Rows from block 7 of a small CTC audio transcriber, named by matrix and row number. Rows with one number belong to one neuron. Each number is 128 + 24 x the weight over its row's rms, rounded and kept within 0 to 255. All counts start at 0.
After each neuron's rows are labels from the 100 clips, of 14976, where the neuron reaches its highest value: "top examples" is what is common among them. Only what is clearly more common there than usual is listed. The data: read English sentences (LibriTTS-R). In brackets: how many of the 100.
# fc1: MLP up (model.blocks.7.mlp.fc1.weight, 1536x256), inputs 0-85
# fc2: MLP down (model.blocks.7.mlp.fc2.weight, 256x1536, transposed), outputs 0-85

fc1.400 [125 107 152 119 138  81 117 122  89 130 133 161  90 109 100 126 124 138 113 153 133 123 107 137 175 122 125  86 109 161 121 112 150 119 118 112 116  92 128 140 132 126  91 168 149 123 154 162 138 150 110 129 156 155 118 169 149 105 136 130 137 124 148  89 144  89 107 113 177 134 135 151 155 142 140 127 101 136 123 164 145 105  98 143 162 131]
fc2.400 [159 122  94 101 110 118 139 108 131 166 116 141 156 116  63 172 100 136 141 143 157 124 122 159 171 135 122 112 119 135 104  97 153 133 112 130 145  90 146  91 158 146 111 129 156 146 137 173 104 109 134 146 128 129 126 113 201 132 139 148 143 143 120 133 131 146  91 119 119 141  91 127 139 110 132  93 135 156 122 190 150 134 147 161 159 108]
top examples: the word "by" (28)

fc1.727 [147 148 118 123 137 162 121 155 147  90  83 159 182 159 123 138 122 116 114 106 114 119  72  92 160 126 128 118 112 121 144 108 118 106 141 130 162 116 142 128 132 158 166 124 137 171 158 127 113 137 152 110 106  82 112 164 169 118 120  83 129  94 116 118 133  91 104 134 112 124 137 126 167 139 157  83 156 105 124 110  90 157 168 112 117 143]
fc2.727 [151 155 162 118 168 130 129  88 127 159 112 117 128 123 151 141  88  81 149  95 113 113 139 107 183 100 126 133 123 100  93 141  91 101 146 133 116  93 177 116 185 139 143 115 134 149 112 154  97 172  78 126 118 126  95 127 136 131 125 126 141 123 124 144 114 115 120 121 139 135  84 119 174 114 155 126  84 132 118 126 118 137 138 131  84 129]
top examples: the word "little" (26)

fc1.683 [135 125 117 132 159  97 143 137 125 137 142  84 119 120 109 173 103 128 125 138  99 123 110  67  99  76 190 127  87 107 150 150 144 116 112 104 119 144 122 141 137 121 136 111 118 156 126 149 157  71 152 145 168 135 119 140 158 102 116 138 132 157 176  99 114 147 146 116 166 125 136 139 109 132 121 163 121 156  90 147 121  95 109 155 128 158]
fc2.683 [ 91 104  77  87 129  97  76 145 106 132 112 115 117 152  99 161 141 180 137 140  93 152 128  89 127  81 164 146 131 141 134 171 116  93  94 119 118 135 104 112  88 127 135 138 149 166 132 123 109  98 121 118 113 155 177 125 186 123 131 147 136 122 143 138 180 149 100 131 185  99 151 145 156 111 120 156 162 102 161 136 117 120 110 151 148 139]
top examples: the word "he" (54); the word "said" (42); the word "had" (30)

fc1.294 [122  93 127 127 106 159  70 148  92 123 104  91 202 115 142 130 107 129 116 146 144 121 181 103 121 123 179 128 126 122 133  99 109  99 119 152 147 167 105 146 148 143 129 131 118 140 121 140 163 140 131 152  94 107 122 124 105 116 129 134 108 101 148  87  82 155 104  77 131  88 121 159 140 121  94 114 129  98 127 119 176 115 125 137 139 174]
fc2.294 [120 126 134 128 158 129 149 121 141 138 125 137 104 147 109 148 121 169 139 126 122 144 109 117 143 124 146 141 110 108 128 124 134 111 158  93 118 153 143 137 110 120  95 139  97 110  94 125  91 102 125 136 136 153  75 103 156 124 159 129 200  97 141 117 138 176  83 134  98 112 122 129 137  85 122 116 136 150 142 151 154 117 142 155 174 160]
top examples: the word "for" (28)

fc1.606 [111 167 101 132 124 116 126 143 116 163 105 174 148 133  78 111 125 141 137 128 177  95 135 140 131 171 117 150 150 131 156 136 134 135 135 152 141 167 102 136 126 171 127 101  82 159 114 111 114 109 141 147 100  80 133  76 146 118 110 156  93  91 100 127  90  96 146 124 131 132  99 135 115 108 136 146 163 109 130 117 170 139  99 127 106 131]
fc2.606 [124 170 115  81 134 179  95 158 132 145 104  97 149 154  78  85 129 151 108 141 130 142 132 130 100 172 147 128 122 184 105 166 142  86 123 126 116 151 150 137  71 112  96  91 103 136 139  78 110 149 127 117 110 133 136 137 143 160 170 136  99 131 130  89 183 139 126 134 117  59 101 148  96 138 128 133 124 102 126 134 183 135 146  97 129 123]
top examples: the word "the" (91)

fc1.147 [165 113 115 122 109  98 177  88 158 136 137 154  80 107 100  85 133 122 134 105 122 112 145 140 103 151 116 124 110 125 152 119 120 117 113 139 131 112 163 156 120 129 167 135 160 169 141 141 107 138 108 126 105 148 135 132 131 142 101 118 136 115  74 139 121  80 122 166  89 156 148  88 130  93  67 110  96 133 120 145 152 152 115 117 127 129]
fc2.147 [179  84  97 103 168 155 129 148 133 133 149 124 190 170 131 109  76 107  88 206 152 113  90 119 107 123  93 147 143 154 142  99  87 172 117  98 123 108  89 125  91 134 107 149  98 121  89 138 104 110 107 175 138 117 154 132 113 111 132 135 148  84 119 103 182 128 121 171 138 147 147 148 108 147 144 112  89 113 130 160 133 119 163  91 110 123]
top examples: the word "that" (44)

fc1.56 [ 74 139 165 149 106 161 133 155 162 133 111 113 140  84 159 169 119  97 104 136 169 128 158 135 134 123 107 155 135 124 159 104 131 129 142  95 151 115 152 184 117 158 130  89 155 126 108 110 145 110 146 157 117 152 103 122 123 124 138 127 144 127 115 112 141  87 167  61 156 156 160 155 143 134  55 113 104 128 123 147 142 141 128 161 123 146]
fc2.56 [ 87 111 175 114 120 133 101 103 163 121 117 109  72 143 138 101 157 104 155 168 138 104 147 128 126 181 129 183 138 137 103 134 133 131 157 130 127 123 110 135 182 126 111 108 122 114 103  96  85 165 132 110  81 121  98 151 175 124 124 134 155 121 113 135 134 125 149  87 147 142 193 133 151 134 130 125 137 114 134 104  98 148 120 126 134 103]
top examples: the word "for" (26)

fc1.718 [113 117 120  90 122 100 162  90 102 185 157 141 137 106 138 186 119 125 104 120 124 144 133 108 138 134 124 114 161 135 103 121 144 118 113 125 124 139  80 178 144 137 110 152 124 152  96 143 112 141 183 143 119 175 126 187 132 137 122 142 123 119 112  98 139  89  86 119 117 104 120 112 151 122 125 144 123 144  75 107 163 125 119  97 117  96]
fc2.718 [154 136 107 100 132 154 151 186 136 110 143 138 147 119 125 148 110 174 138 143 151 136 151  69 148 108 138 109 188 149 124 149 129 138 172 121 131 138 126 100 151 114 153 169 101 120 109 113 154 130 147 116 129  72 106 150 133 132 150 116 158 145 137 117 149 160 140 149 105 131 119 139  83 165 136 135 113 114 122 132 136 105 150 135 103 132]
top examples: the word "she" (28)

fc1.424 [ 97 112  94 128 165 114 136 124 143 174 147 176 125 131 123 131 149 146 122 152 129 127 125 126  80 100 149 145 103 119 139 152 152 169 169 139 114 152 127 120 136 151 173 140 144 128 110 140 122  73 149 153 138 144 145 147 124 124 133 137 162 141 131 150 156 134 122 146 129 113  88 100 127 168 125 173 112 153 134 117 117 127 166 156 124 109]
fc2.424 [132 132 128 186 115 159 130 139 108 145 154 133 116 117 156 138 122 137 178 129 124 171 127 130 141 137 162 139 142 140 136 103 188 141 165 129 116 133 139  91 142 149  79 135 158 133 115 111 104 125 145 100 133 135 113 106 141 119 139 178 151 185 129 134 107 167 131 132 121 148 134 145 125 141 157 178 120 120 141 162 157 119 138 107 145 154]
top examples: the word "she" (28)

fc1.136 [165 124 105 163 113 134 122  98 105 148 130 104 138 172  93  95 149 120 125 132 148 132  91 113 140 119 103  80 179 189 138 169 139 121 151 142 116  75 102 100 134 119 101 142 121 118 131  90 143 112 122 114 131 126 129 131 102 155 136 158 146 107 143 135 133 122 143 115 121  84 136 165 143 153 142 100 118  94  87 160 118 119 128 139  96 103]
fc2.136 [147 152 115 132 142 153 134 136 136 134 147 151 137 113 134 129 196 159 141 114 108 134 134 148 103 147 145 125 129 133 153  89  96 152 103  89 134 139 168 117 112 156 167 152  71 123 130 151 132 110  86 108  99 134 100 150 175  94 124 116 101  92 119 113  98 139 108 113 159 127 124 142 102 137 120 100 108 115 153 146 158 139 165 128 129 129]
top examples: the word "is" (48); the word "it" (37)

fc1.709 [142 121 140 141 143 117 140 100 108 125 144 156 144 110 113 152 132 181  88 114 151 129 110 166 139 133 114 131  97 145 112  93 114 163 108 106  71  98 148 101 170  79  78 174 129 160 119  75 102 141 101 166 143 124  93 145 138 141 149 118 130  96 146 124 132 112 138 132 161 151  86 150  91 106 144 141 124 143  77 134 120 162 151 126 133 119]
fc2.709 [128  99 139 142  68 158 132 149 140  93 147  96  74 111  98 121 113 157 164 116 124 142 130 126 105 139 141 124 105 151 129 112 147 145 133 141 130 115 114 165 145 122 118 166 107 118 153 115 137 147 178 108 112  84 167 159 115 123 132 106 141 164 118 123 118 115 114 133 110 147 115 116  88 124 114 109 129 144 144 152 151 157 129 125 145  80]
top examples: voice: female (81)

fc1.280 [142 142 168 107 123 165 147 135 137 128 176  89 104 124 109 124 142 103 107  91 107 132 135 122 143 142 143 102 134 102 167 138 146 100 123 100  95 109 129 115 189 125 122 115 123 107 154 144 182  73 133 117 149 142 125 105  99 132 177  77 119 113 108 116 105  87  89 161 143 130 140  90 152 118 153 141 156 150 121 136 161 105  97 132 108 124]
fc2.280 [136 153 116  98 139 146 114 134 113 116 138 132 157 115 128 134 166  90 142 162 149 116 106  99 159 149 134  97 146 136  92 150 130 119 140 132 125 115  92 110 125 138  97 163 182 164 146  99 117 143 112 123 151 107 112 101 133 130 116 143 144 144 137 156 101 112 171 152 152 170 175 129 145 138 122 181 133  94 157 126 116 145 150 158 106 110]
top examples: the word "for" (29)

fc1.319 [118 182 150 119  97 113 124 140 134 124 125 115  64 134 109 147 121 104 154 133 139  92 160 146 163 105 128 142  88 151  83 134 127 118 152 145 148 128 139 146 106 125 138 136 120 121 146  82 191 147 123  97 157  89 104 131 118 131 130 129 150 136 106 134 125 124 156 101  97  80 141 117 149 120 127 179 145  68 124 101 158 130 118 151 153 139]
fc2.319 [119 147 171 134 133 109 157 132 111 100  99 108 127 101 137 137 166 124 149 154 121 164 148 163 144 155 117 124  79  88 137 124 140 132 121 116 117 112 125 115 151 125 121 125 139 158  81 148 122  98 111 118 121 120 107 164 137 137 148 134  69 109 161 107 162 156 130 115 107 149 139 153 139 109  97 150 158  99 131 109  86 143 104 105 134 139]
top examples: the word "he" (40); the word "had" (37); the word "her" (27)

fc1.558 [143 127 128  95 109 113 112 126 139 148  91 112 168 115 114 128 113 106 105 156 131 127 114  82  63 150 141 144 158 126 140 101 108 130 101 100 139 126 148 117 129 126 132  89 167  86  95 112 138 111 162 139 123 140 149 123 153 175 149 161  89 132 189 115 123 112 109 159 103 105 153 145  95 107 138 182 146  69 110 130 117 152 119  98 121 126]
fc2.558 [138 118 155 166 149 118 145  93 130 103  98 107 189 115 132 133 137 114 137 151 149  87 150 118 130 154  85 140 143 135 101 145 142 129 151  72 116 141 111  85 128 138 126 111 119 147 133  97 121 140 145 109 113 116  63 131 156 116 122 107 129 118 122 155 151 116  92 111 109 102 115  66 112 139 152 162  84 140 147  90 132 128 150 148 124 124]
top examples: the word "not" (27)

fc1.539 [132  95 108 162 100 105 152 130  86 133 112 118  94 122 157 127 113 153 130 132 150 138 134  89  95 187 148 147 121 169 159 155 112 140 170  86 128 144 141 116 102 142 124 145 129 153 117 114  95 115 140 168 168 147 142 101  96 107  71 146 155 119 182 112  91 113 127 158  92  98 125  76 149 104 159 126 132 115 135 155 133 143 149  99 116 119]
fc2.539 [168 106 117  82 139 129  84 154 130 135 119 127 137 109 130 117 139 144 128 100 165 146 133 126 116 148 170 128 113 141 108 118 128 150 120 138 125 161 129  89 143 135 140 137 131 105 141 162 150 157 107 107 117 140 171 103 127 157 160 124 118 132 132 112 195 140 146 163 129 126 150 143 157 136 155 114 107 136 165 133 100 139 157  96 125 117]
top examples: the word "he" (42)

fc1.646 [ 90 118 118 109 167 110  78 120  93 186 145 133  77 118 134 118 151 143  89 162 160 135  95 124 111 122 121 142 124 170 144 176 104 164 105 119 106 113  98 161 153  88 122 107 147  78 141 164 127 133 113  85 160 168 119 120 123 119 111 144 160 131 126 129 168 134  96 143 138 141  88 105 129 145 136 141 144 121 128  97 123 100 106 120 117 135]
fc2.646 [ 93 109 125 166  99  94 113 147 129 139 140 130 143 106  51 135 132 123 111 170 133 130 170 130  93 120  92 140 146 168 119 124 119 112  86 131 146 180  88  92 140 131 129 141 171  98 126 153 109 155 110 103 140 146 139 141 121 126 119 103 123 101 147 103 107 128 143 164 116 112 123 167 101  81 124 162 163 132 143 162 114 138 129 152 150 127]
top examples: the word "by" (51)

fc1.699 [122 110 126  96 116 152 146 116 108 147 115 120  96 142 186 144 150 161 123 134 120 130 139  75 141  91 121 135 118 152 172 113 114 156 135 169 127 124 141 152 157 120 127 137 121 173 145 106 114 144 145 132 127 118  84 127 147 120 128  95 120  72 109 115 124 130 154 140 172 144 117 144 151 144 128 121 119  92 145 117 100 148 155 150 111 163]
fc2.699 [120 146 148 137 110 109 113  87 132 138 151 151 147 119 155 126 129 152 104 117 121 105 139 108 123 108 137 185 151 136 113 126 126  71 132 118 135 125 136 138 159 147 130 162  99 118 135 181 128 104 102  94 128 122 143 114  97 142 192 157 140 156 164 108 149 111 121 137 153 139 127 119 143 106 105 124 135 119 129 104 120 149 136  80 146 136]
top examples: the word "little" (34)

fc1.305 [130 121 137 106  74 122  93  97 118 132 127 111 149 110 128 145 150 138  92 139 131 124 123 127 118 129 175 134 105 106 137 146 187 123 145 129 121 106 132 118 144 149 133 104 133 130 152 129  62 137 110 133 133 120 127 103 138 116 159 139  90 141 123 150 129 123 147  84 150 117 109 160 141 143 155 121 163 124 135 159 127 135  77 121 133 123]
fc2.305 [108 148 155 116 138 129 125  93 131  94 152 153 117 158  99 132 124 113 167 142 128 104 123 130 141 116 132 147 131 151 103  98 117 126  86 132 104  90 116 120 141 159 103 121 118 127 166 140 154 115 119 166 170 106 120 127 115 140 157  96 139 129 159  80 128 188  86 103 130 116 132 111 152  71 143 119  89  93 107 114 121 161 128 111 138 134]
top examples: the word "but" (29)

fc1.42 [137 126 183 101 127  86 141  98 123 131 119 163 139 116 107  88 135 113 148 141 140 125 143 106 104 156 117 144 106 137 135 113 138 139 146  84  89 134 170 144 149 114 175 139 160 119 101 126 117 129 104 145 147 127 134 156 102 116 116 152 181 115 161 103 123  71 133 103 139 131 157 141  87 104 132 120  90  86  96 186 112 124  82 147 122 112]
fc2.42 [119 127 195 132 113 167 157 125 158 121 147  79 122 125 120 138 150 108 114 179 134 161 164 117 167 132  90 114 130 145  95 148  79 142 148 178 143 142 109 104 117 123 140 142 149 131 126 134 149 137 154 156 122 124 146 160  99 106 127 122 140 149 103  86 167  98 109 109 100 115 119 136  96  95 128 133 147 151 101 107 105 126 121 146 138 127]
top examples: the word "the" (85)

fc1.676 [154 133 115 116 102 127 120 114 161 170 118 171 100 111 130 129 116 111 141 159 181 125 134 107 132 143 114  98 121 123 177  92 106 153 151 140  70  95 100 136 141 126 127 123 146 104 134 137 150 124 138 152  99 120 115 154 150 118 110 142 121 139 150 142 178  95 128 175 112  83  89 179 121 124 109 160 103 142 118 145 168 133 113 130  83 122]
fc2.676 [148 103 125 159 125 128 120  92 162 122 102 111  89 149 118 131 156  81  83 149 142 118 158 143 140 125 143  98 119 130 151 135 139 114  99 114  65  82 137 175  91 126 128 123 116 129 126 126 115 127 106 119 187 112 151 133  77 154 103 103 142 136 114 171  96 137 159 173 107 151  97 139 122 121 111 142 171 104 101 143 141 124 130 130 157 111]
top examples: the word "this" (31)

fc1.681 [122 150  94 115 136 111 123 107 125  91 156 139 104 190 191 160 103 150 118  90  99 134 123 127 119 140 154 198 128 104 144 113 132 161 168 110 103 116  89 114 136 110 149 107 152 119 126 137  79  96 131 150 125 170 119 110 161 113 111 111 115 172 114 141 129 131 178 116 115 108 149 114 124  90 127 135 152 143 124 124 154 127 123 177 137 147]
fc2.681 [113 129 144 162 152 112 107 102 127 168 122 106 100 130 126  89 157 140 104  72 128 139 121 133 109 117 154 166 142 128 130 112 135 119 133 133 143 125 209 118 133 127 124  87 140 163 138 134 188 102 131 162  99 126 140 144 134 124 133 126 105 127  88 155 129 168 136 147 158 125  96 116 122 117 155 122 101 159 135 127 119 155 130 103 112 161]
top examples: voice: female (80)

fc1.264 [121 136 171 177 133 163  75 166 108 133  70 109 130 110 128 164 110 116 118  74 119 134  85 138 115 151 147 167 114 152 183 160  76 163 130 125 152 105 141 144 128  78 127 129 180 162 143 149 145 132 159  92 100 149 144 130 109  90 142 124 131 145 124 171 128 105 147 145 150 107 134 138 102 118 123 110 138 128 108 165 127 152 175 106  94 138]
fc2.264 [145 122 194 122 132 127  90 160 102 138  97 138 104 130 155 120 132 144 136 125 113  85 156 129 102 151 118 154 118 139 132 117 140 142 172 143 150  95 123 137 148 147  56 127 122 130 147  99 179 104 111 152 104 113 128 139 190  89 175 125 110 135  99  97 127 135 114 112 106 103 133 177 106 176 119  91 115 177 122  72 157 124 135 126 117 136]
top examples: the word "i" (41)

fc1.667 [143 123 143  97 123 103 118  82 129 164  90 132 120 191  96 127 142 111 109 124 103 131 134 112  88  79 132 150 115 126 175 128 112  89 146 126 158 151 142 143 132 145 148 125 185  90 128 143 120 129  97 156 115 118  89 123  89 134 107 165 139 126 156 121  83 136 144 124 118  88  87 151 118 122 129 136 110 126 164 143 138  91 104 112 139 149]
fc2.667 [150 133 182 159 148 143 160 159 138 165 170  98 139 122 163 107 125 128 165  95 147 136 158 132 121 116 144 103 146 144 127 131 134 140 138  99 127 107  77  93 180 168 110 170 146 142 154  89 131 120 166  95 105 137  94  95 123 125 111 111  92 142 131 154 126 146 159 159 125 110 120 157 161 103 178 172 143 141 121 139 121 112  70 102 117 157]
top examples: the word "the" (82); the word "on" (29)

fc1.92 [112  89 125 133 121 140 157 137  84 140 118  80 153 132 134 144 140 101 122 136 132  88  78 135 126 129 144 143 131 143 143 109 143 121 147 131 120 153 125 123 153 120  94 126 121 180 152  90 118 120 177 136 132 139 136 108  99 129 104 135 119 137  84 132 149 115 120 110 114 124 117 137  94 140 127 162 138 102 131 110 151 113 117 148 114 164]
fc2.92 [133 126 122 112 116 163  97 134  93 121 117 127 138 116 132 159 150 119 103 157 145 139 121 102 129 148 165  89 131 159 107  52 147 139 139 146  48 119 132 138  96 168 127  62 149 129 107  96 109 106 142  76 164 145 145 152 156 132 135 129 147  93 121 122 126 128 139 143 114 153  99 165 122 109 128 107 114 115 122 188 111 178 130 147 121 109]
top examples: the word "the" (86); the word "with" (26)

fc1.623 [164 108 118 104 119 125  81 152 160 158 162 178  85 119 162 116 115 190 134 148 126 133 160  95  98 126 117 142 111 134 144 200 146 139 133 142 110 110 181 110 112 139 134 147 130 162 154 157 124 112 147 162  84 122 121 132 116 154 139 139 106 109 107 137 109 129  84 109 116 113 130 125  94  88 121 150  97 110 136 115 157 138 124 150 122 128]
fc2.623 [150  95 134 155  81 148 121 131 157 124 149 118 166 129 131  79 109 159 141 111 130 160 101 140 184 134 125 159 148 142 102 129 117 132 149 112 146 132 109 124 132 146 125 167  71 154 136 101 153 114 129 117 153 129 131 131 158 108 147 145 130 171  78 152 138 176 103 146 115 121 109 121 122 153 164 106 102 118 173 126 147 118  91  88 122 132]
top examples: the word "not" (32)

fc1.66 [140 113 140 140  95 103  95 145 127 112 123 101 133 133  84 144  72 120 158 138 166 129 149 149  98  98 165 124  97 127 128 126  83 147 151 152 143 105 117 103 146  99 158 133 151  93  99 140 167  90 131 132  96 163 140 171 137 168 120  92 130 126 126 111 120 120 158  85 143 157 123 158  82  98 157 134 123 136 177 129 128 137 119 125 139 124]
fc2.66 [127  59 138 106 157 117  97 175 164 114  81 126 118 138 116 106  85 119 126 103 124 113 146 118 130 112 117 148 132 101 172 153 110 136 154 169 133 134 126 101 148 120 147 149 145  71 130 124 108 181 140 111 139 124 132 116 101 128  99 125 133  83 103 111 158 142 136 117 138 121 126 142 119 120 113  82 122 111 103 112 137 162 114 115 119 115]
top examples: the word "he" (41)

fc1.565 [137 133 137 147 158 162 111 105  97 179 112 134  69 111 105 129 113 164 153 160  91 191 118 104 100 130 166 127 109  91 115 146 116 138  78 106  77 137 131 141 161 151 121 153 157  99 143 114 117 141 160 150 120 109 115 162  61 147 123 162 110 144 110 164 141 139  80 142 128 136 146 113 134 165 117 145 162 113 120 151 162 131 129 125 132 147]
fc2.565 [ 87 154 134 131 102 118 168 128 103 136 132 145 127 129 125 149  96 127 138 162 141 103 143 134 116 107 160 107 111 109 136 135 102 191 115 151 169 103 138 125 144 153 131 179 139 138 140  91 146 131 142 111  83 144 128 104 103 118 137  83 146 152 128 113 124 127 135  80  91  93 145  98 147 152 154 152  91 138 132  98 154 152 157 116 164 128]
top examples: the word "not" (38)

fc1.22 [185 115 156 130 126 114 108 141 121  97 120 187 131 118  91 159 136 118 128 147 102 178 106 112  81 133 133 137  93 124 132 128  86  94 120  90 105 160 122 104 123 138 134 117 145 159 145 125 145 109 124 119 137 129 133 105 111 104 158 177 107 140 143 147  95 130 124 134 137 174 155 132 122 120 104 163 132 127  93 174 164  95 157 145  99 144]
fc2.22 [138 109 141 123 107 164 135 174 134 150 145  84 117 118 138 118  96 142 116 153 139 117 135 124 110 129  94 136 119 156 101 118 146 110 125 181 157 122 100 111 141 107 128 153 151 110 180 126 161 105 137 144 129 146 146 145 122 142 114 121 153 154 117  97 139 159 150  95 115 108 148 169 129 133 157 141 134  97 153 165 142 121 216 117 137 122]
top examples: the word "not" (36)

fc1.484 [106 137  58 127 121 119 152 121 124 155 126 130 110 157 141 108 133 107 173 117  85 169 128 162 122 156 118 160 125  99  95 114 122 113 178 141 124 126 133 121 137 159 131 106 114 132 118  99 159 117 117 135 122 164 193 153 127  81 120 120 148 151 128  86 116 129 143 101  62 146 110 108 123 153  90 119 113 119 142  81 107 139 118 120 122 105]
fc2.484 [109 110 100  68 115 111 102  98  89 136 160 120 151 109 151 125 152 137  74  99 118 169 147 101 136 132  94 136 123 125 113 124 141 145 125 156 121 122  76 116  90 171 164 117 127 134 137 130 136 114 124 162  96 120 157 103 158 150 138 167 134 100 151  99 122 127 167  97  89 136 112 169 131 175 139 135 156 102 110 124 106 111 149  85 142 136]
top examples: the word "that" (32)

fc1.201 [100  73 140 130 119 123 119 156  98 188 120 134 169 155 126 128 133 124 154  99 120 110 102 123 131 119 152 111 161 131 118 139 154 143 141 132 107 102 142 133 127 115 106 131 102 123 107 150 124 101 128 132 128 124 117 124  78 115 115 165 145 145 215 155 144 112 153  98 130  77 143 132 140 102 123 133 153 130 107 134 130  85 127 139 141 111]
fc2.201 [166  67 128 117 168 128 142 139 110 112 146 131 120  84 113 124 128 107 127 122 145 123 127 123 135 122 145 128 127 125 120  79 127 110 107  97  90 110 132 137 152 133 106 134 138 141 152 129 136 108 118 135 154 138 119 152 176  96 115 133 116 138 130 125 153 142 159  96 150 140 161  91 125 156 104 133 111 141 122 100 139  90 148 121 140 113]
top examples: the word "i" (43); the word "that" (32)

fc1.35 [148 147 136 152 132 122 107 138 121 136 160 145 128 140  97 127 137 104  89 136  98 130 147 133 149 155 117  94 122 181 128 151 132 143 139 130 176 133 113 142 107 124 105 135  92 181 124 117 112 162 117 103  67 141 117 110 134 158 146 127 134 161 144 171 112 121  94 143 142  99 137 125 137 133 151 111 140 102 172 100 137 141 103 113 135 136]
fc2.35 [131 115 125 103  92 154 132  87 123 151  89 131 158 109 112 133 153 129 136 124 112 132 107 126 106 128 138  95 120 150 148 183 120 109 129 145 139 153 123 194 128 102 187  77 101 140 145  97 135 118 120 156  97  82 125 102 127 153  81 156 150 124  92 124 198 138 138 158 127 106 130 111  81 146  69 128 119 136  86 178  99 170 147 116 141 143]
top examples: the word "my" (27)

fc1.629 [122 152 137 108 147 143  99 155 144  96 165 113 119 144 171 108 125 132 120 175 152  94 113 123 135 120 125  83 123  92 158 165 145 105 165 127 172 129 124 172 169 197 111 108 144 137 105 160 106 114 158 130  98 159 135 136 117 129 126 138 109 137 136 104 118 118 116  94 114 136  79 151 103 134 123 123 134 142 149 126 136 102 123 110 166 117]
fc2.629 [116  83 103 135 112  89 106 116 148 157 210  98 131 136 113 129 117 129 123 123 124 117 158 117 105  62 130 107 131 138 147 123 100  93 141  95 163 134 120 122 126 136 133  89 134 128 143 101 155 125 110 106 123  89 118  96 105 142 129 136  98 101 182 115 160 129 168 102 130 138 129 127 121 145 126 150  91  94 166 131 107 106 110 115 123 130]
top examples: the word "she" (53); the word "had" (25)

fc1.23 [ 95 144 117  84 137 127 150 147 122 147 162  97 122 139 122 149 123 165 142 154 141 139 115 108 106 134 165  79 112 127 162 136  88 138 162 173 168 124 128 134 152 125 117 170 187 151  78 127 190 105 147 129 131 144 134 152 167 107 124 158 180 114 108 103 162 116 144 108 110 140 139 130 131 104  90 168 112 137 114 128 128 116  99 118 119 132]
fc2.23 [ 69 148 122 133 105 130  98 134 152 131 116 181 110 117 103 183 133 146 122 128  89 136 128  97 122  86 156 113 120 160 109 144 150  91 150  59 126  97 138 126 149 106 139 147 108 175  94  99 125 147 123 134  81 100 104 124 125 135 142 171 150 128 158  93 137 103 124 128 162 106 135 101 155 164 144 142 134  99 134 128 138 105 169 160 164 151]
top examples: the word "he" (66)

fc1.140 [150 120  91 111 115 157 124 133 115  97  95 112  96 128 130 125 138  98 120 147 144 162 141 118 114 135 119 126 151 121 132  93  47  92 144 164 163 120 110 120 151 170 104  88 139 202  62 101 170 106 106  89 110 119 160 125  86 148 110 171 172 158 142 153 139 107 140 128 160 143 132 136  75 137 105 149 143  92 143 112 154 150  85  93 103 144]
fc2.140 [175 105  95  93 111 119 113 122  93 133 155 123 154 109 128 107 122 122 133 166 157 123 127 134 141  88 107  88 146 103 130 105 148  86 122 149 178 189  90 124 155 150  98 122  96 131 162 135 135 137 112 118  75 107 132 104 119 155 104 102 122  76 111 133 128 103 143 129 126 151 134 177 123 144 111 159 138 101 163 121 146 155 186 115 127 149]
top examples: the word "he" (49); the word "had" (33); the word "who" (26)

fc1.640 [ 92 140 147 128 123 157 119  88 138 135  74 165 134 147 114 131  69 108 118 116  79 135 117 146 133 102 134 143 128 151 165 110 128 109 115 143 109 101  99 142 130 136 131 107  60 111 109 133 122 109 135 167  89 145 109 141 110 125 122 143 102 126 120 110  68 124 107 136 125 125  96  78 129 101 154 162 138 145 114 131 173 156 183 117 140 140]
fc2.640 [ 95 149 121 123 157 142 124 120 107 116 134 142 136  75 102 132 155 172 108 108 116 141 130 144 158  84 114 158 133 134  98 125 118  93  84 121 148 163 158 146  92 155 104 118  77 111 148 117 153 168 125 170 178 112 133  73 106 126 130 154 122 144 104 133 177 121 101 110 100 136  92 142 125 117 103 159 112 120 146 148 172 168 129 152 114 107]
top examples: the word "but" (26)

fc1.212 [133 129 180 128 114 130 160 142  83 128 143  98 128 116 120 123 179 149 122 127 127 106 107 128  99 134 120 119 130 127 154 152 149 156 116 116 125 132 135 134 165 117 152 133 116 130  74 186 117 135  98  71 133 115 133 123 149 113  96 119 131 112  69 177 121 115 108 143 129 118  99 146 134 143 146 126 117 147 182 149 110 161 122 110 101 162]
fc2.212 [130 103 195 169 101 133 117 157 104 103 120 149 172  96 112 113 185  88 139 100 133 170 135 108 133  99 110 146 105 116 122 120  85 117 111 152 153 137 102 146 139 107  80 152  99  84 116 114 177 147 132 147  99 126 156 145 137  83 173 133 137 130 106 134 120  99 111 154  95  71 142 100 129 128 121 189 126 119 147 136 133 143 148 118 154 134]
top examples: the word "he" (48)